A small autoregressive pixel model, trained from scratch.
Training: 10500 steps, batches of 64.
Data: trained on stained colorectal tissue patches (NCT-CRC-HE-100K), 7.4 epochs.
Rows from block 5 of a small autoregressive pixel model, named by matrix and row number. Rows with one number belong to one neuron. Each number is 128 + 32 x the weight over its row's rms, rounded and kept within 0 to 255. All counts start at 0.
Before each neuron's rows are labels from the 100 images, of 14976, where the neuron reaches its highest value: "strongest on" is what is common among them. Only what is clearly more common there than usual is listed. The data: stained colorectal tissue patches (NCT-CRC-HE-100K). In brackets: how many of the 100.
# fc1: MLP up (model.blocks.5.mlp.fc1.weight, 1024x256), inputs 0-255
# fc2: MLP down (model.blocks.5.mlp.fc2.weight, 256x1024, transposed), outputs 0-255

strongest on: tissue: smooth muscle (36)
fc1.720 [ 78 140 128 126 142 150 144 101 137 187 149 138 169 112  59 155 144 131 132 147 124 163 150 172 193 119 191 143 117 134  79 130 111  76 117 126 193 117 106 145 179  89 192 108  73 115 123 135 163 100 129 126 135 123 102 172 102 117 139 103  57  67 164 174  83 143  97 134 107 182 127 155 110 191 206 124 114  49 121 149 132 131 104 155  94 105 206 125 209 110 147  97 117  84 109 177  72 139 147  88 123 109 129  94 198 133 111 103 122  89 122 110 111 180 128 124 130  67 139  82  89 121  76 170 161  95 152  95 139 114 156  87 103 142 113 140 113 120 107 115 121 171 125 108  84  82 156 143  79 131  90 144  98  84  96 142  54 136 137 119 106 118 142 118 152 101  92 173 133 130 156 102 175 113 122 140 143 117 132 150 144 127 119 105  94 117 137 164 145 141 126 135 142 205 175  91 144 184  94  64 103 143 142 121 100 146 105 120 122 115  72 160  43 159  84 128 175 163 110 192  99 150 152 168 101 117  85 143 186  95 129 106 141  77 107 127 117 129 151 157 108 146 142  87 110  79 120  94 142 124 140 145 159 160  88 164]
fc2.720 [136  93 101 135 116 155 124 156 119 150 116 130 107  75 145  89 191 162 119 214  89  76 143 141  94 111 156 126 122 103 107 125 173  66 117 166 132 139  99 118 110 123 102  96 124 143 204  97 150 123  90 162 113 117 122 179 108 109 114 209 126 151  82 159  98 175 166 142 179 138 148 103 153 126  92 111 145  98 173 124 136 126 180  73 114 169  51 111 120 159 138 167  85 165 174 162  83 128 131  99 131 115  88 112 173 146 107 152 179 119  73 114 173 162 121 128 105 131 162 129 147 117  94 137 139  67 127  87 166 179 156  88 178 141 131 124 122 115 146 113 102 147 120 125 140 141 111 137 119 136 176 148 131 118  22 168 138 192 173 124  94 154 106 163 206 137 146 139  88  83 108 154  96 106 112  98 150 177 134 111 169 127 124 139 162 103 141 120 125  59 117 184  83 119 142 115 129 118  99  97 122 127  69 101 166 118  99  83 131 139  59  61  88  81 145 124 128 121 199 186 121 109 140 136 116 137 197 173 141 118 130  99 112 142 122 166  89 122 117 120 162 211 130  76 139 139 160 152 170  98  93 100 116  86 135  89]

strongest on: tissue: smooth muscle (67); tissue: debris (28)
fc1.153 [154 193 132 160 126 152 128 131 203  93 165 131 124 140 120 117 116 147 190 122  97 125 151 104 137 108 137 171 169 175  91 102 128 103 126 143 209 166 141 132 112  79 156 107  54 115 117 135 181 105 153 145 117 188 131 134 109 152 128  94 139 156  56 148  83 132 172 148 160 146  94 142 113  87 127 127 129 111 133 248  92  89 101 154 179 131  90 149 122 115 164  98 156 101 147 143 186 129  88 125 178  96  77 126 103 155 112 135  80 145 147 113  81 115 104 101 101 137 192  94 153 110  92 140  94 154 126  67 139 171 128 137 105 112 158 147  78 156 153 157 125  98  88 109 157 112 133 112  53 127 102 118  85  96 147 162 112  99 115 191 116 131 164 132 155 139  91 140 116  75 127 121  89 142 100 143 132 143  76 137 116 149 116 126 119 155 162 113 101 165 137 147 165  95 122 139 126 108 102  77 140  91  81 105 115  81 138 139 140 166 110 159 125 196 107 171 142 170 144 172  89  64 158 114  54 134 190 142 122 175 141 125 148 175 137 212  93  94 140 150  65  80 111 196 165 109  82 141 126  74 111 147 136 146 117  93]
fc2.153 [ 69 121 116  72 126 148 136 168 181 142  43  62 120 172 135 154 124 119 131 118 136 157 113 144 104 177 199 174 124 113 132 169  71 161 153 114 113 152  90 122 112  81  84 159 137  89 115 117 131  91 154 157 115 101 139  38 127  24 100 152 100 108 167 135  98 101 118 123 123 114 178 139  86  75  70 172 127 171 111  63 148 161 122 115 149 141 136 131 129 143 129 120 133 118  99 108 164 174 154 113 112 140 114 140 113  78 183 128 158 107 143 134 167 107  97 134 189 103  50 134 131 191 175 134 130 105 161  90  73  92 157 132 138 195  69 111 147 121 155 100 123 220 168 131 102 170  65 160 207 150 150  97 111 135 163 140 151 149 128 144 134 128 105 116 164 119 200 128 153 160  84 157 111 183 177 140 109 166  97 106 150 170 136 165 145  92 140 124 144  93  89  86 133 151 195 138  81 159 142  98 190  95 124 124 139 116 129 158 113 156 122  80 123 121 137 107 111 148 183 102 144 108  74 119 171 102  90 151 173 118 143  97  80  99 149 114 132 120 133 127 155 132 134  86 147  99 127 155 111 123 132 124 105 117  99 125]

strongest on: tissue: smooth muscle (33); tissue: mucus (27)
fc1.221 [ 95 140 105 137 147 100 100 156 105 148 107 159 160  42 165 166  87 110 135 103 136  98 116 140 106  98 201 117 112 127 161 176 177  78 197 157 163 110 117 121 168 142  84  70 130 104 154 112 124 156 155 160 164 174 199  81 156 116 170 110 149 154 129  82 131 125 148 140  98 129 134 167 138  83 129  96 104 142  96 136 175  47 126 136 130 177 165 180 104 168 118 122  88 134 122 127 144 145 116  90 157  79 153 119 163 216 139 106  59 198 166 161 107  84 123 143 127 184  74 155 118 125 153 116 132 142 174 167 207 192 146  93 149 140 165 130  95  82 159 148 186 147  46  97 102 121 145  68  84  90 126 129 113  86 115 148 145 139 131 150 118 117 112  91 149 101 112 155  84 122 196 116 148 163 137  99 104  93 149 140  71 131 139 101 142 140 154 202 164 127 130 149  97 153 117 134 148 108 101 107  95 183 135 118 122 140 104 135 122 139 118  74 106 168 103 171  73 113 129 146  90  99 148 105  95  84 101  95 140 141 154  94 146 153 109  95 133 133 122 165 105 107  83 187 144 126 148 180 182 131 144 102 149  95 160 117]
fc2.221 [165 153 153 101 110 145 127 107 145 108 110 143 123 228  66 147 112 167 124 104  65 131 132  81  84 120 135 134 109 111  88 119 117 101  56 134  76 107 105 178 154 122 119 151  42 147 153  90 127 100 142  63 113 114 113 156 101 180 183 143 142  88 138 153 238 108 160 145 170 130 124 102 101 179 149 133  91 156 128 141 124 160 127 126 114 149 115 134 115 110 144 106 116 159  49  95  90 136 115 138 148 110 133 176 124 133 150 143 113 212 147  99 121 147 116 154 168 128 122 103 116 107  99 122 151 138 153 135 155 171 114 118  84 132 116 120 123 124 148 144 138  72 160 136 132 124  99 171 131 151 114  75  67 150 123 144  92 160 148 116 174 170  96 168 122 146  49 127 100 109  86 128 101 118 137 115 150 166 147 159 102  95  86 136  81  92 193 158 107 186 148 150 140  91 148 136 113 118  87 119  57 113  66 199  99 124 121 128 123 150 134 182 127 156  94 107  94 206 156 111 167 132 164  89 161 126 172 173 133  82 114 171 182  95 190 115  94 110 126 114 161 116 197 131 134 159 140 121 127  64 176  88  88 148 102 117]

strongest on: tissue: smooth muscle (89)
fc1.107 [117 167 114 149 220 180 142 128  88 126 151 167 101 155 159 148 111 137 134 122  99  84 107 118 152  66  98  84 156 120 120 173 146 143 147  99 108 116  71 162 167 177 186 133  88 147 102 140 132 132 117  88 199 173 122 126 143 136 118 110 177 121  92 131  94 103 185 157  91 169 103 118 130 118 174 112  65  80 127 122 115 111 102 140 112 129 126 169  35 102 115  91 134 190  97 168 142 129  99 114 191  93 172 144  91 115  59 115 102 160 152 127 188 123 147 157 172 154 154 122 178 135 154 165 127 134  99  72 160 144  60 108 159 128 118 147 177  75 136 132 169 150  82 134 112 130  77  71  95 138 210  48 199 102 112 143  94 109 114 158 127  98 137 114 158 129 109 131 152 136 110 124 149 140 142 167 127 113  83 142 150 136  94 165 111 107  65 181 132 137 164 188 121  97  58 137 136 109  98 161 161 167 134  94  76 127 128  74 172 114 136 131 127 119 210 165 101 138 143 115 133 146 141 159 127 134  90 167 158 153 167 143 150  59 136 120  98 172 115 142 109 119 148 129 127 108 167 131 138 118 105 102 133 133 101  63]
fc2.107 [130  89 145 147 132  71 144 117 133 118 110 102 104 152  85 154 131 155  59 113 103 149 148 154 127 181 119 122 122  82 146  79 103 121 113  73 118 167 154  96 142  97 108 107 114 137 158  63 120 160 142 164 104  99  93 132  80 141 168 126 124 122 163  97 157 112 152 106 137 135 130 121 160 146 116 138 145 106 134 123 152 158 123 159 191 149 162 129 121 139 124  52 142 121 110 104  91 128 169 136  92 106 114  93 152 116 155  93  88 136 140 136 128 103 167 136 104 146 116 106  64 176 140 228 122 110 118  93 159 113 137 147 103 132 148 136  75 194 170  77 137  99 103 127 114 115 128 105 140 152 174 142  93 116 133 130 109 205  88 113 109 111 119  92 148 183 126 132 100 143 142 103 130 144 177 137 103 126  26 115 134 100 133 160  88 103 161 228 144 204 146 106 105 127 186 182  68 157  99  88  99 163  39 103 174 105 124 182  49 161 107  99 101 156 115 118 100 149 200 140 131 163 129  56 128 103  92 155 118 141 121 101 143 181 145 139 184  55 175 140  96 144 162 125 129 122 170 127 129 125 191 170 159 168 111 115]

strongest on: tissue: lymphocytes (61)
fc1.672 [174  80 144 130 122 124 120 116 157 112 118 134 101  91 201 176  74  92 121  54 149 149 113 137 128  93 120 132 161 158 144  98 182 128 118 105  97 142  88 137 151 180  99 162  84 141 136 142 127 146 174  92 122 104 155 105 169 167 147 141 145  97 106 187 152 192  93 113 167 138 185 128 141  88 144 125 133 176 141  97 125 126 164 103 131 159  97 191 121 189 115  95 100  60  57  93 139 111  88 129 112 153  96  91 107 151 148  90 133  98 135 147 178 113 143 115 108 101 120  71 175 143 107 157 174 103 163 135 103  86 136 123 116  94 190 111 130 134 103 109 112 136  79 180 109 107 172 140 190 131 115 102 131  91 129  98 169  81 162 132 143 164 194 164  87  99  82 118 123  55 186 109 164 112 170 122 181 142 154 178 116 126 161 134 138 155 140 142 102  87 153 167 156 100 100 171 150 132 118 140 129 114 118 141 145 145 181 130 167  78 141 151  71 124  89  52 171 149 126 124 135 111 157  95 151 196 121 105 136 161  90 123 101  63 165 142 146 131 125 143 116  71 176 227 150 136 116  92 128 157 100 102  79  80  99 140]
fc2.672 [121 162 144  81 158 147  68 107  93 150 164 130 131 148  37 152 119 137 127 158 120  96 104 132 104 160 133  85  68 145 116 113 102 135  97 116 132 128 149 163  98 109 116 131 123 175 113 106 193 147 130 156 100 157  85 127 146 149 150 197 125  81  83 105 107 122 125 134 147  74 140 154 126  85 109 164 122  92 108 130  93  76 128 154  79 120 137 110  98 141 128  80 145 156 163 128 130 101 167  99 147  96  99  84 150 176 117 139 144 171 138 186 166 112 135 110  88 159 181 198  91 157 157  58 148 149  92 116 117 155 169 160 140 132 136 125 132 150 170 156  90 104 200 133  92 164 138 103  69  79 126 125 139 195 139 133 185 142 133 141 140 101 108  79 193 184 166 166 112 132 142 144  82 133 185 147 111 150 105  92 100 127  80 101 148 133 103 115 191 122 146 163  88  85 136 135 155 152 140 158 101 134  81 101 162  62 104 141 139 205  39  92 131 119 125 126 123 116 103 124 127 132 147 142  86  83 136 143  90 155 132  95 175 193  96 123  77 209 155 152 137 151 125  52 107 111 169  71 138 179 149 114 136  78 122 107]

strongest on: tissue: smooth muscle (63)
fc1.280 [160 116 108 113  81 121 181 142 141 128 149 127 115 166  94 159 113 130 134 113 108  49 156 161 155 143 136 194 207  95 143 104 121 130  64  82  72 119  80  92 198 128 149  48  62 156  73 172 166  91 129 150 159 145 143 104 199 122 144 143 150 161 100 110 160 163  92 125 129 118 201  98 113 146 153 119 158 102 131 132 101 159 136  85 150 103 159 141 128 105 171 117 166 173 128 110  91 124 107 133  91 144 156 129 128  97 121  79 103 131 132 159 122 115 144 153 150 107 219 160 100 143  96 198  84 148 207 161 118 110 131 111 118 124 153 123 162 135 136 105 131 150 178 189 146 167 133 127 124 131  96 111  72 152 188 142 131 189  86 186 111 112 125 127 101 116 165 128 139 155  97  87 113  95  86  90 156 168 116  65 105 150 120 123  99 103 142 138 114 174 122 171  78 137 121 136  81 133 158 143 112 142  85  88 175 155 112 131 172 113 209 127 145 156 130 103  93  46 106 103 168  94 138 147 170 150  76 118  88 173 137 149 157 110 168 116  93 110 152 103 122  96 170  44 133 105 146 103 149 135 131 132 130 108 148 111]
fc2.280 [106 119 145  97 136 128 130  97 138 160 149 106  92 127  83  89  85 138 106 108 156 141 141 129 150  62 138  71 104 176 193  59 135  77 170  72 114 115  97  95 110  92 114 139  92 122 214 108 139 132 115 155 136  87 131 169  91 121 171 122 100 132 128 120 185 202 174  77 101 142  94 118 129  92  97 173  96 162 119 144  33 152 149 147 144  83 103 172 127 117 106 150 109 110  95 165 122 123 170 104 192 152 147  98 105 133 119 111  80 108 172 155  69 117 130 138 170 153 179 117  76 121 165 175 128 125 105 180 112 122  96 117 112 134 130 137 106 129 187 115 110 140 117 135 148  99  92 162 171 122 180 131 145 108 115 124 120 178 140 150 120 120 146 182 137 183 122  80 136 118 128 164 131 156 169 166 126 108  71 177 111  71  52 107  92 139 177 154 120 167 102 114  98 153 193 137 162 159  72 135  90 170  55 126 101 127 116 140 115  93  86 152  90 134 140  50 127 148 157 103  97 134 117 117 142 152  52 108 180 194 151 125 124 151 119 180 135 105 172 177 151 120 138 154 166 101 156  74 119 113 120 162 116 108 115 154]

strongest on: tissue: adipose tissue (66); tissue: mucus (29)
fc1.46 [138 129  64  94  40 182 158 189 148 123 123 144 147 126 124 146 149  66  97 112 119 180 123 117 124  69 121 103 181 131 112 201 119 134 102 183 165 137 115 137 131 167 171 153 159  91 155 109 142  86 164 110 124 146  43 128 118 108  97 136 128 115 121 117 140 134  70 178 118 117 110 123  62 181 122 158 137 133 106 161 134  70 185 121  77  98 133 182 134 113 154 159 141 142 147 101  88  96 154 117 155  93 159 131 119  64  99 112 111 100 149  87 112 132 132 194 109 141 125 141  88 115 113 115 149  95 135 130  68  81  97 137 119 117 123  70 156 141 140  59 143  96 148 163 135 116 175  97 138 139 144 106 136 108  98 140 148 174 164 187 108 158 152 116 135 132  91 127 156 160 207 157 122 131 138 104 155  70 108  86  90 184  72 104  90  99 180 185 119 180 133 186 121 181 149 110 117 108 152  96 160  99  96 157 134 105 114 146 123 112 105  90 186 165 134 118 155 111 121 153 156 136 132 145  64 140 114 195 126 103 205  75 145 102 147 153 215 135  82 121 108 165 105 126  91 144 141 131 159 160 130  96 172  82 145 134]
fc2.46 [ 54 190 125 135  95 110 150  95  90  81 128 163 109 163 177 136 124 163 111 141 133 151  98 164  82 164 140 101 183 125  86 126  69 110 196 147 203 139 163 155 132 142  81  58  92 138 144 198 133 104 155 112 181 102 156 129  69 148  81 100  86 119 131 119 130  79 146 149 148 131  60 132  94 100  91 140 142 131 112 137  71 141 132 114 127  96 131  85 141 160 121 134 145 137 187 125 120  89 108 131 151 128 127 147 140 191 101 111 161 160 126 168 163 122  81 153  72 113  71 135 134 137  85 147 140 110 138 119  77  87 197  85  75 126 142 139 131 114 101 114 126 108 177 208 153 140 163 130 182 103 126 159 129 116  87 165 142 114 130 148 108 128 113  87 158 111 130 100 144 141 130 123  39  95 117 144 119 137 117 103 130 123 121 182 149 102 199 121  67 170 132  78  89 102 180 162 121 131  76  97 198 117 223 144 128  97 142  90 106 120 170 133 163 114 104 153 143 103 156 147  61 104 150  62 109 150  92  94 123 142 154 164 191 127 136 128 146 138 153 122 117 107 154 194 120 162 136 131  99 100 176 137 109 101 131 149]

strongest on: tissue: adipose tissue (83)
fc1.193 [158 135 142 114 163 138 177 180 111 149  99 140 185 152 139 109 160 157 136 133 104 132 131 141  77 146  83 183 110 100  85 140  65 162 119 109 144 155 144 157 118 124 133 153 117 138 143 149 109 153 111 106  60 150  92 156 144 118 128 122 168  90  80  78  87 178 156  83 119 151 129  33  98 121  77 177 153 172 109 149 112 140 163 118 103 108 108  87 171 100 150 144 108 140 143 119 161 115  84 121 152 111 116 176  99 123 184 138 179 134 115 150 153 132 181 112 158 149 165 207  99  96 135 151  89  98 146  64 169 137 147 111 154 118 125  98 188 138  81 136 128 111 146 121 120 137 137 136 138 109 139 105 166 123  79 143  95 102 122 112  88 131 176 116 136 107 127 184 168 206  91  55 108  89 133  78 148 103 149 164 118 122  99 145  99 136  85 176 109  99 146 142  83 127  84  71 119 115 178 147 169 139 148 128 146 132 122 101  53 128 123  99 124 120  92 152 171  66 117  85 142 141 162  89 154 139 151 101 172 127 161  74  64 132  66 119 151 183 134 183  99  91 132 133 158 141 199 158 127 136 101 187  72 100  58 190]
fc2.193 [154  68 163 130 142 108 107 166 148 125 150  99 131 120 140 118 106 165 166 168  64 133 152 118  89 102  95 150 130 127 168 100 160 129 183 145 131 169  79 122 100 151 134 119 133  71  85 140 115 166  76  86 158 153 187 176 152 167 162 112 157  98 184 161 154  76 183 123 127 121 136 225  88 170 109 130 180  83 129 108 184 145  87 134 158 163 195 117 153 136 181 102 142 123 139 130 118 127 138  91 153 102 167 101  66 174  89 119 131 123 124 143 127 155  85 117 150  80 133 100 150  72 127  92 119 170 119 139 107  87 117 192 123 140  47  74 138 126 123 137 110 157 136 152 198  82 116 118  84  90 172 165 124 122 138  69  84 169 119  69 145 119 101 140 133 111  93 137  81  76 182 142  80 138 140 132 141  84 104 115 147 187 177 114  92 127  82 173 143 197 131 125 114  96 162 135  90 162 120 146 122 227 143  92 131 131 109 161 127 154  95 112  82 104 127  95 130 176 106  92 163 135 107 141 115  73 128 153  80 158  74  63 144 128 134 140 125 168 167 126  92 127 147 120  92 172 133 113 120 117 111 140 103 132 126 108]

strongest on: tissue: adipose tissue (62)
fc1.494 [142 121 120 172 145  65 103 149 128 221 162 125 136  60  81  70 123 150 121 148 105  98 148 143  94  78 124 157 142 106 114 161 132 142 131  64  86 133  83 149  91 122 200 126 115 118 180 111 102 147 119 226  76 111 112 126 136 139 130 111 139 152 188 165 141 152 106 129 172 138  86 127 173 140 144 121 118 134 109  54  79 104 117 139 139 139 131 166 126 177 111  67 141 222 129 107  45 161  74 120 131  99 114 107 122 107 115 193 201 112 133  69 156 149  77 100 124 107 163 146 156 119 119 106 153 134 157 126 138 186 164 140  96  76  60 127  79 143 136  94 184 135  95 133 113 108 154  79 117 172 119 125  76 112 143 137 131  93 161 157  75 129 178 125  95 102 117 101 125 165 168 114  99 127 167 104 116 129 175  98 165 123 101 102 149 124  96 122 148 133 152 105 136 129 193  83 148 139 125 138 178 132 125 126  67 101 122  64 117  81 125 113  90 108 121 149 153 166 137 181 154 162 101 131  90 124 155 151  98 163  87  65 127 161 120 135 212 109 138 159 137  97 130 121 142  97 105 119 117 137 130 112 148 157 171 182]
fc2.494 [137  94  73 122 152 128  97 161  93 150  78 145  84 103  65 133 136 129  95 130  99 150 148 140 156 131 145 171 104  46 122  36 145  95 108  78  98 131 109 143 169 135 141 122 122 114 150 110 176  80 150 172  63 165 157 110 118  99 156 112 117 142  93  85 139 152 139 129 114 138 115 116 123 142  70  61 141 149 133 170 130 110 145  96 100 164 141 118 137 145 152 149 121  34  91 172 111 139 145 158 153 127 135 138  96 127 125 121  73 179 118 162 117 155 185 112 160 154 147 135 129 151  63 151 112 124 143 118 109  61 129  90 115 169 174 122 126 123 188 103 154 132 108 150 158 149 191 122 139 129 203 100 118 114 105 137  78 187  69 199  99 135 139 176 127 190 149  95 137  93 151 143 166 183 159 141 151 113  52 110 203 115 139 102 114  89 144 188 113 121 104 127 132 142 108 142 101 170  89 129 174 153 106 139 134 127  92 180 117 101 122 108  84 128  85  91 109  68 159 120 125 135 128 135 135 114 137  84 147 175 150 130 175 121 188 134 111  72 200 105 130 158 191 161 137  75 173 111 152  94 167  98 121 108  94  95]

strongest on: tissue: lymphocytes (38)
fc1.406 [ 70 139  76 168 127 138 123 103 135  72 200 155 107 114 207 101  86 135 127 143 182 121  75 172 189 124 140 177 126 127 173 169 130 138 128  79 129 172 114 109  73 145 129 149  96 100 125 126 162  96  79 166  75 131  83  63 147 114 144 135 130 132 149  96 146 141  95  72  58 115 122 137 135 143 117  91 105 181  47  98 126 114 142 120 150 183  83 129 130 175 116 141 103  73 138  81 122 160 136 146 109 124 153 221 117 165  94 170 146 161 123 151 118 159  76 180 141 156 122 174  78 152  85 162 148 150 127  98 173 111 169 113 159 133 107 139 104 154 124 170 167 150 123 110 168 120 143  99  76 130 101  83 133 104 111 147 113 129  82  90 114 114 192 160 151  80  98 135 164 170 163 170 110 151 106 147 117  65 103 171 152 103 126 115 133  82 172  85 177 140 143 112 112  82 151 175 155 134 116 145  98 154 146 112 116 106  78  74 162 123 139  92 101 148 130 186 107 120 127 169 151  75 150  84 153 116 159 119 188 191 118 116 111  96  83  63 116 139 156 150 166 133 101 103 155 142 154 136  79  82 135 144 123 123 157 100]
fc2.406 [100 149 158 120 108  92 124  85 137 161 183 135 135 115  91 163 156 177  92 127 104 145 129 157  87 133 145 141 166 152 121  64 107  82 162 155 153  82 114 126 199  70 194 115 124 161 140  67 113  67 123 158 114 118 140 131 120 102 126 138 149 159 105 104 137 108 142  93 116 122 127 143 163  97  71 152 111 133 190 166 150 151 149 124 235  76 123 149 111 152 147 105 184 112 108 134 133 170 118 134 119 202 131 134 132 131 149  88 149  88  55 134  81  66 133  81 176 153 105  74 125 104 160 133 127 186 153 146 176 149  94 135 120 158 123 179 136 104 123 123 159 125 153  19 137  77 133 146 129 137 119 109 150 104 150 130 137 147 107  84 122 160  94 141 147 113 126  84 110 189 122 132  70 126 168 133  97 134  92 146  71  87  68 141 145 138 156 158 116 215 120 115 171 164 159  94 146 152 163 145  61 148 102 132 122  74 109 115  33 142 131 104 170  98 111  83 127 132 162 118 134 143 157 124 153 127 118 194  76 121  97 110 132 154 148 132 182 138 100  75 129 112 145 129 132 176 136  80 111 139 154 131  83 128 122 188]

strongest on: tissue: adipose tissue (41)
fc1.312 [116 152  75 119  95 169 196 127 110 132 179 100 131 103 140  61 113 149 131 177 131  98 148 140 135 177 164  99 135 153 112 165 116 119 134 140  74 110  87 133 131 158 104 104  78 133 106 195 134 155  86 133 103  82 118 131  74 103 100 166 159  60 175 124  70 122 131 130  97 114  86 147 142 121 125 163 118 120 141 143 145 139 129  98 115 136  89 135 133 119  89 147 103  62 143 112 102 128 161  43 209 153  71 179  72 189  98 157 134  85 108 162 146 113 132 136  77 154  86 144  64 119 100 175 135 133 133 121 145 133 144 100 176 142 150  99 126 147  65 114 128 163 108  95 161 149  85 101 193 172  98 156  91 173 116 125  98 129 127 106 150 128 162 123 127 150  80 135 172 142 109 126 178 156 162 157 136 130 135 130  64 110 165 160 112  94  72 147 125 116 161 100 148 119  99  49 124  63 122 130 172 151 116 130 125  83 119 153 174 160 114  80 161 139 118  69  99  90 156 146 215 150 120 105 108  72  77 181 143 109 118 113 155  84 189 155 143 134 121 100 135 136 173 106 101 120 199 148 108 129 144  95 123 124 198 173]
fc2.312 [ 53 103 120 100 131 143 134 102 104 108 108 139 128 162 217 118 158 147 114 137  78 154 122 166 128  82 113 153 113 138 130 156  96 131 121 106 100 152  77 123  95 167  96  99 113 106 142 120 138  61 104 197 105 178  83 110 156 197 164  95 112 136 125  90  86 155 115 118 144 133 107 155 120  94  85 124  69 134 138 134 112 157 179 115 100  71 109 130  83 169 135 138 107 129 138 142 136 139 135 107 113 179 139 143 160 178 148 115  78 198 111 149 188 127 169  89 191 116 130 120 113 167 145 148 184  50 126 107 141 148 164 130  90  96 180 174 106 129 178 122 146  67 112 183 133 127 149 127 125 100  95 149 129  90 151  97  94  73  76 154 137 137 105  67 123 124 174 143 144 130 151 122 134 129 122 172 154 167 153 148 114 149 158 150 139 160 169  96 131  73 111  76 218 202 114 121 131  95  79 117 177  84 102 111 144 153 121 150  84  83 135 142 154 143  82 170  86 125 127 172  89 120 149 141 165 170  88 201 123 107 112 157 145 161 109  95 118  93 109 120 170  73 101 157 105 131 108 140  70 139 171 188 117  67 114 144]

strongest on: tissue: adipose tissue (39)
fc1.761 [117 122 105 173  79 108 137 159 120 129 101 151 129 134 193 116 149 113  76 166 109 120 135 105 125 159  91  93 121 157 122 193 128 160 159 123 147  95 210 160  95 100 148 135 114 105 127  89 158 119 131 164 145 146 106 118 135  90  95 159 108 112 108  67 122  97  93 132  88 100 152 160 162 176 158 114 164 121 128 132  97 111 135 123 101 139 142 141 131  72  72 120 120  54 117  28 154  89 184  76 214 171  98 102 103 151  78 148 137 101  85 125 124 135 133 203 100 121 139 106  68 151  76 174 128 112 184 115 110 122 170 181 128 142 133  31  90 160 132 106 138 102 149 119  87 117 135 103 133 117 127 128 137 194  99 115 114 118 117 116  62 103 113 155 127 141  61 157 162 155 114  68 179 160  96 166 122 141 144 137 123 193 129 137 122 127 148 109  98 103 101 118 116 119 111  84  90 127 108  85 135 157  71 127 101 168 129 149 150 135 133 106 216 108 107 140 110 160 178 133 194 154 152 145  94 134 122 151 124 152 113 149 139  94 203 178 155 141 111  86 119 124 185 131  86 180 142 151 147  88 134 147 141  44 115 148]
fc2.761 [147 115 122  95 134 129 148  69  66 116 106 109  99 147 148  91 155 129 128 137  95 137  95 132  95 135 171 201 145 168 163 118 138 149  95 137 136 174 110 149  98 110  94 129 116 143 144 171 121 115 143 147 148 156 118  51 150 183 151 103 109 151 164 138  91 130 102 120 124  81  79 122  97 155 162 128 106  88  89 176 105  84 110 123 146 153 153 122 146 179 132 154 136 160 153 147  73 156  97 176 160 115 123 133 112 121 108 173 138 137 131 128 144 114 122 104 126 136 117 163 117 123  91  75 173  63  97 117  71 103 104 101 169 167 147 126 147  94 112 184 127 115 128 158  58 118 122 121 194 149 102 103 129 131 132  59 165 170 110 210 124 112 115  96 239 141 162  78 117 168 144 173  57 152 111 171 175 143 120 168 120 102 120  51  82 162 143 110 111 143 112  70 146  90 139 151 169  75 144 139 132 108 193  96 180 129 135 120 152 126 189 152 149  96 129 172 168 153 174 123  99 148 145 147  83  88 142 149  73 100 162 135 136  95 140  83  69 177  86 140 175  84 143  89 134 170  50 139 112 125 146 131  76 102  99 124]

strongest on: tissue: smooth muscle (51)
fc1.201 [167  89 112  99 137 122  96 163 151 106  78 119 117 119 185  74 105 184 158 133 171  80 139 127 171 106 113 179 101  48  72 133  73 125 187 132 147 121 146 151 125 107  50 108 127 142 161 149 120 142  91  64 145 140 112 104 115  49 147 146 130 102 155 130 152 119 119 172 147 183 141 143 132  95 112 151 103  94 160 117 131 145  95 125 124 164 146 117  92 189 195 139 186 143 148 146 134 152 153 168 115 139 143 129  80 149 171 113 119  62 122 100 174 119 123 130 100  94 161 182 158 169 132 105 142  99 162 181 129  87 115 162  66 117 144 100 172  85 197 123 178  82 133  79 187 104 103 184  83 125  93 136 128 115 114 135  80  91 160 105 114 188 111  98 114 134 140 126 185 138 151 144  93 122 131 137 116 145 119 125 163 170  51  72 107 252 147  92 151 165 122 116 103  57 102 174  63 137 121 157 183 117 123  65 145  98 167 132 208 144 114 131 123 108 137 121 107 132 110  99 116  97 139 145 137 155 116 132 114  84 122 138  96 144 152 134 158 148 140 115 134 115 123 131 139 133 151 143 143 125 121 105 115  65 120 106]
fc2.201 [137 123 152 156  66 148 130 141 158 139 179 117 144 112 141 174 141 148  94 146 140 111 157 100  79 104 112  63 173  75 155  78 163 124 104  89 178  88 116 190 215 135 138 136  82 170  88 131 100 134 152 172 105 181 104 126 146 125 170 176  90 134 131 116 155 155 137 157  99 107 157 112 182  87 183 116 128 187 114  96 145 122  77 130 170 101 170 143 176 141 144 147 177 143 196 121  84  93 109 116 128 111 121 122 149 138  94 182 178 138 130 122  84 145 150 158 141 108 129  87  54 154 168 125 158 138 118  52 123 119 112 127 185  82 171  88 137  47 128 107 110 130  77 177 140 185 176 121 191 203 164 117  96 131 134 108 118 108  55 121 160  75 137 106  61  72 151 148  82 102  95  62 169 161 132 102 101 146 116 139 104 145 124 145 142 117 118 143 132  97 106  98  86 119 166 103 138 113 117 138 110 109 135 127 131 120 139  99 111 152 115 130 111 114 118 124 120 140 172 112 123 185 114 107 132 181 148 156 146  60 127  94 147 136 114 138  87 142  86  98 108  86 156 133 126  81 197 163 155 100 116 163 130 113  58 155]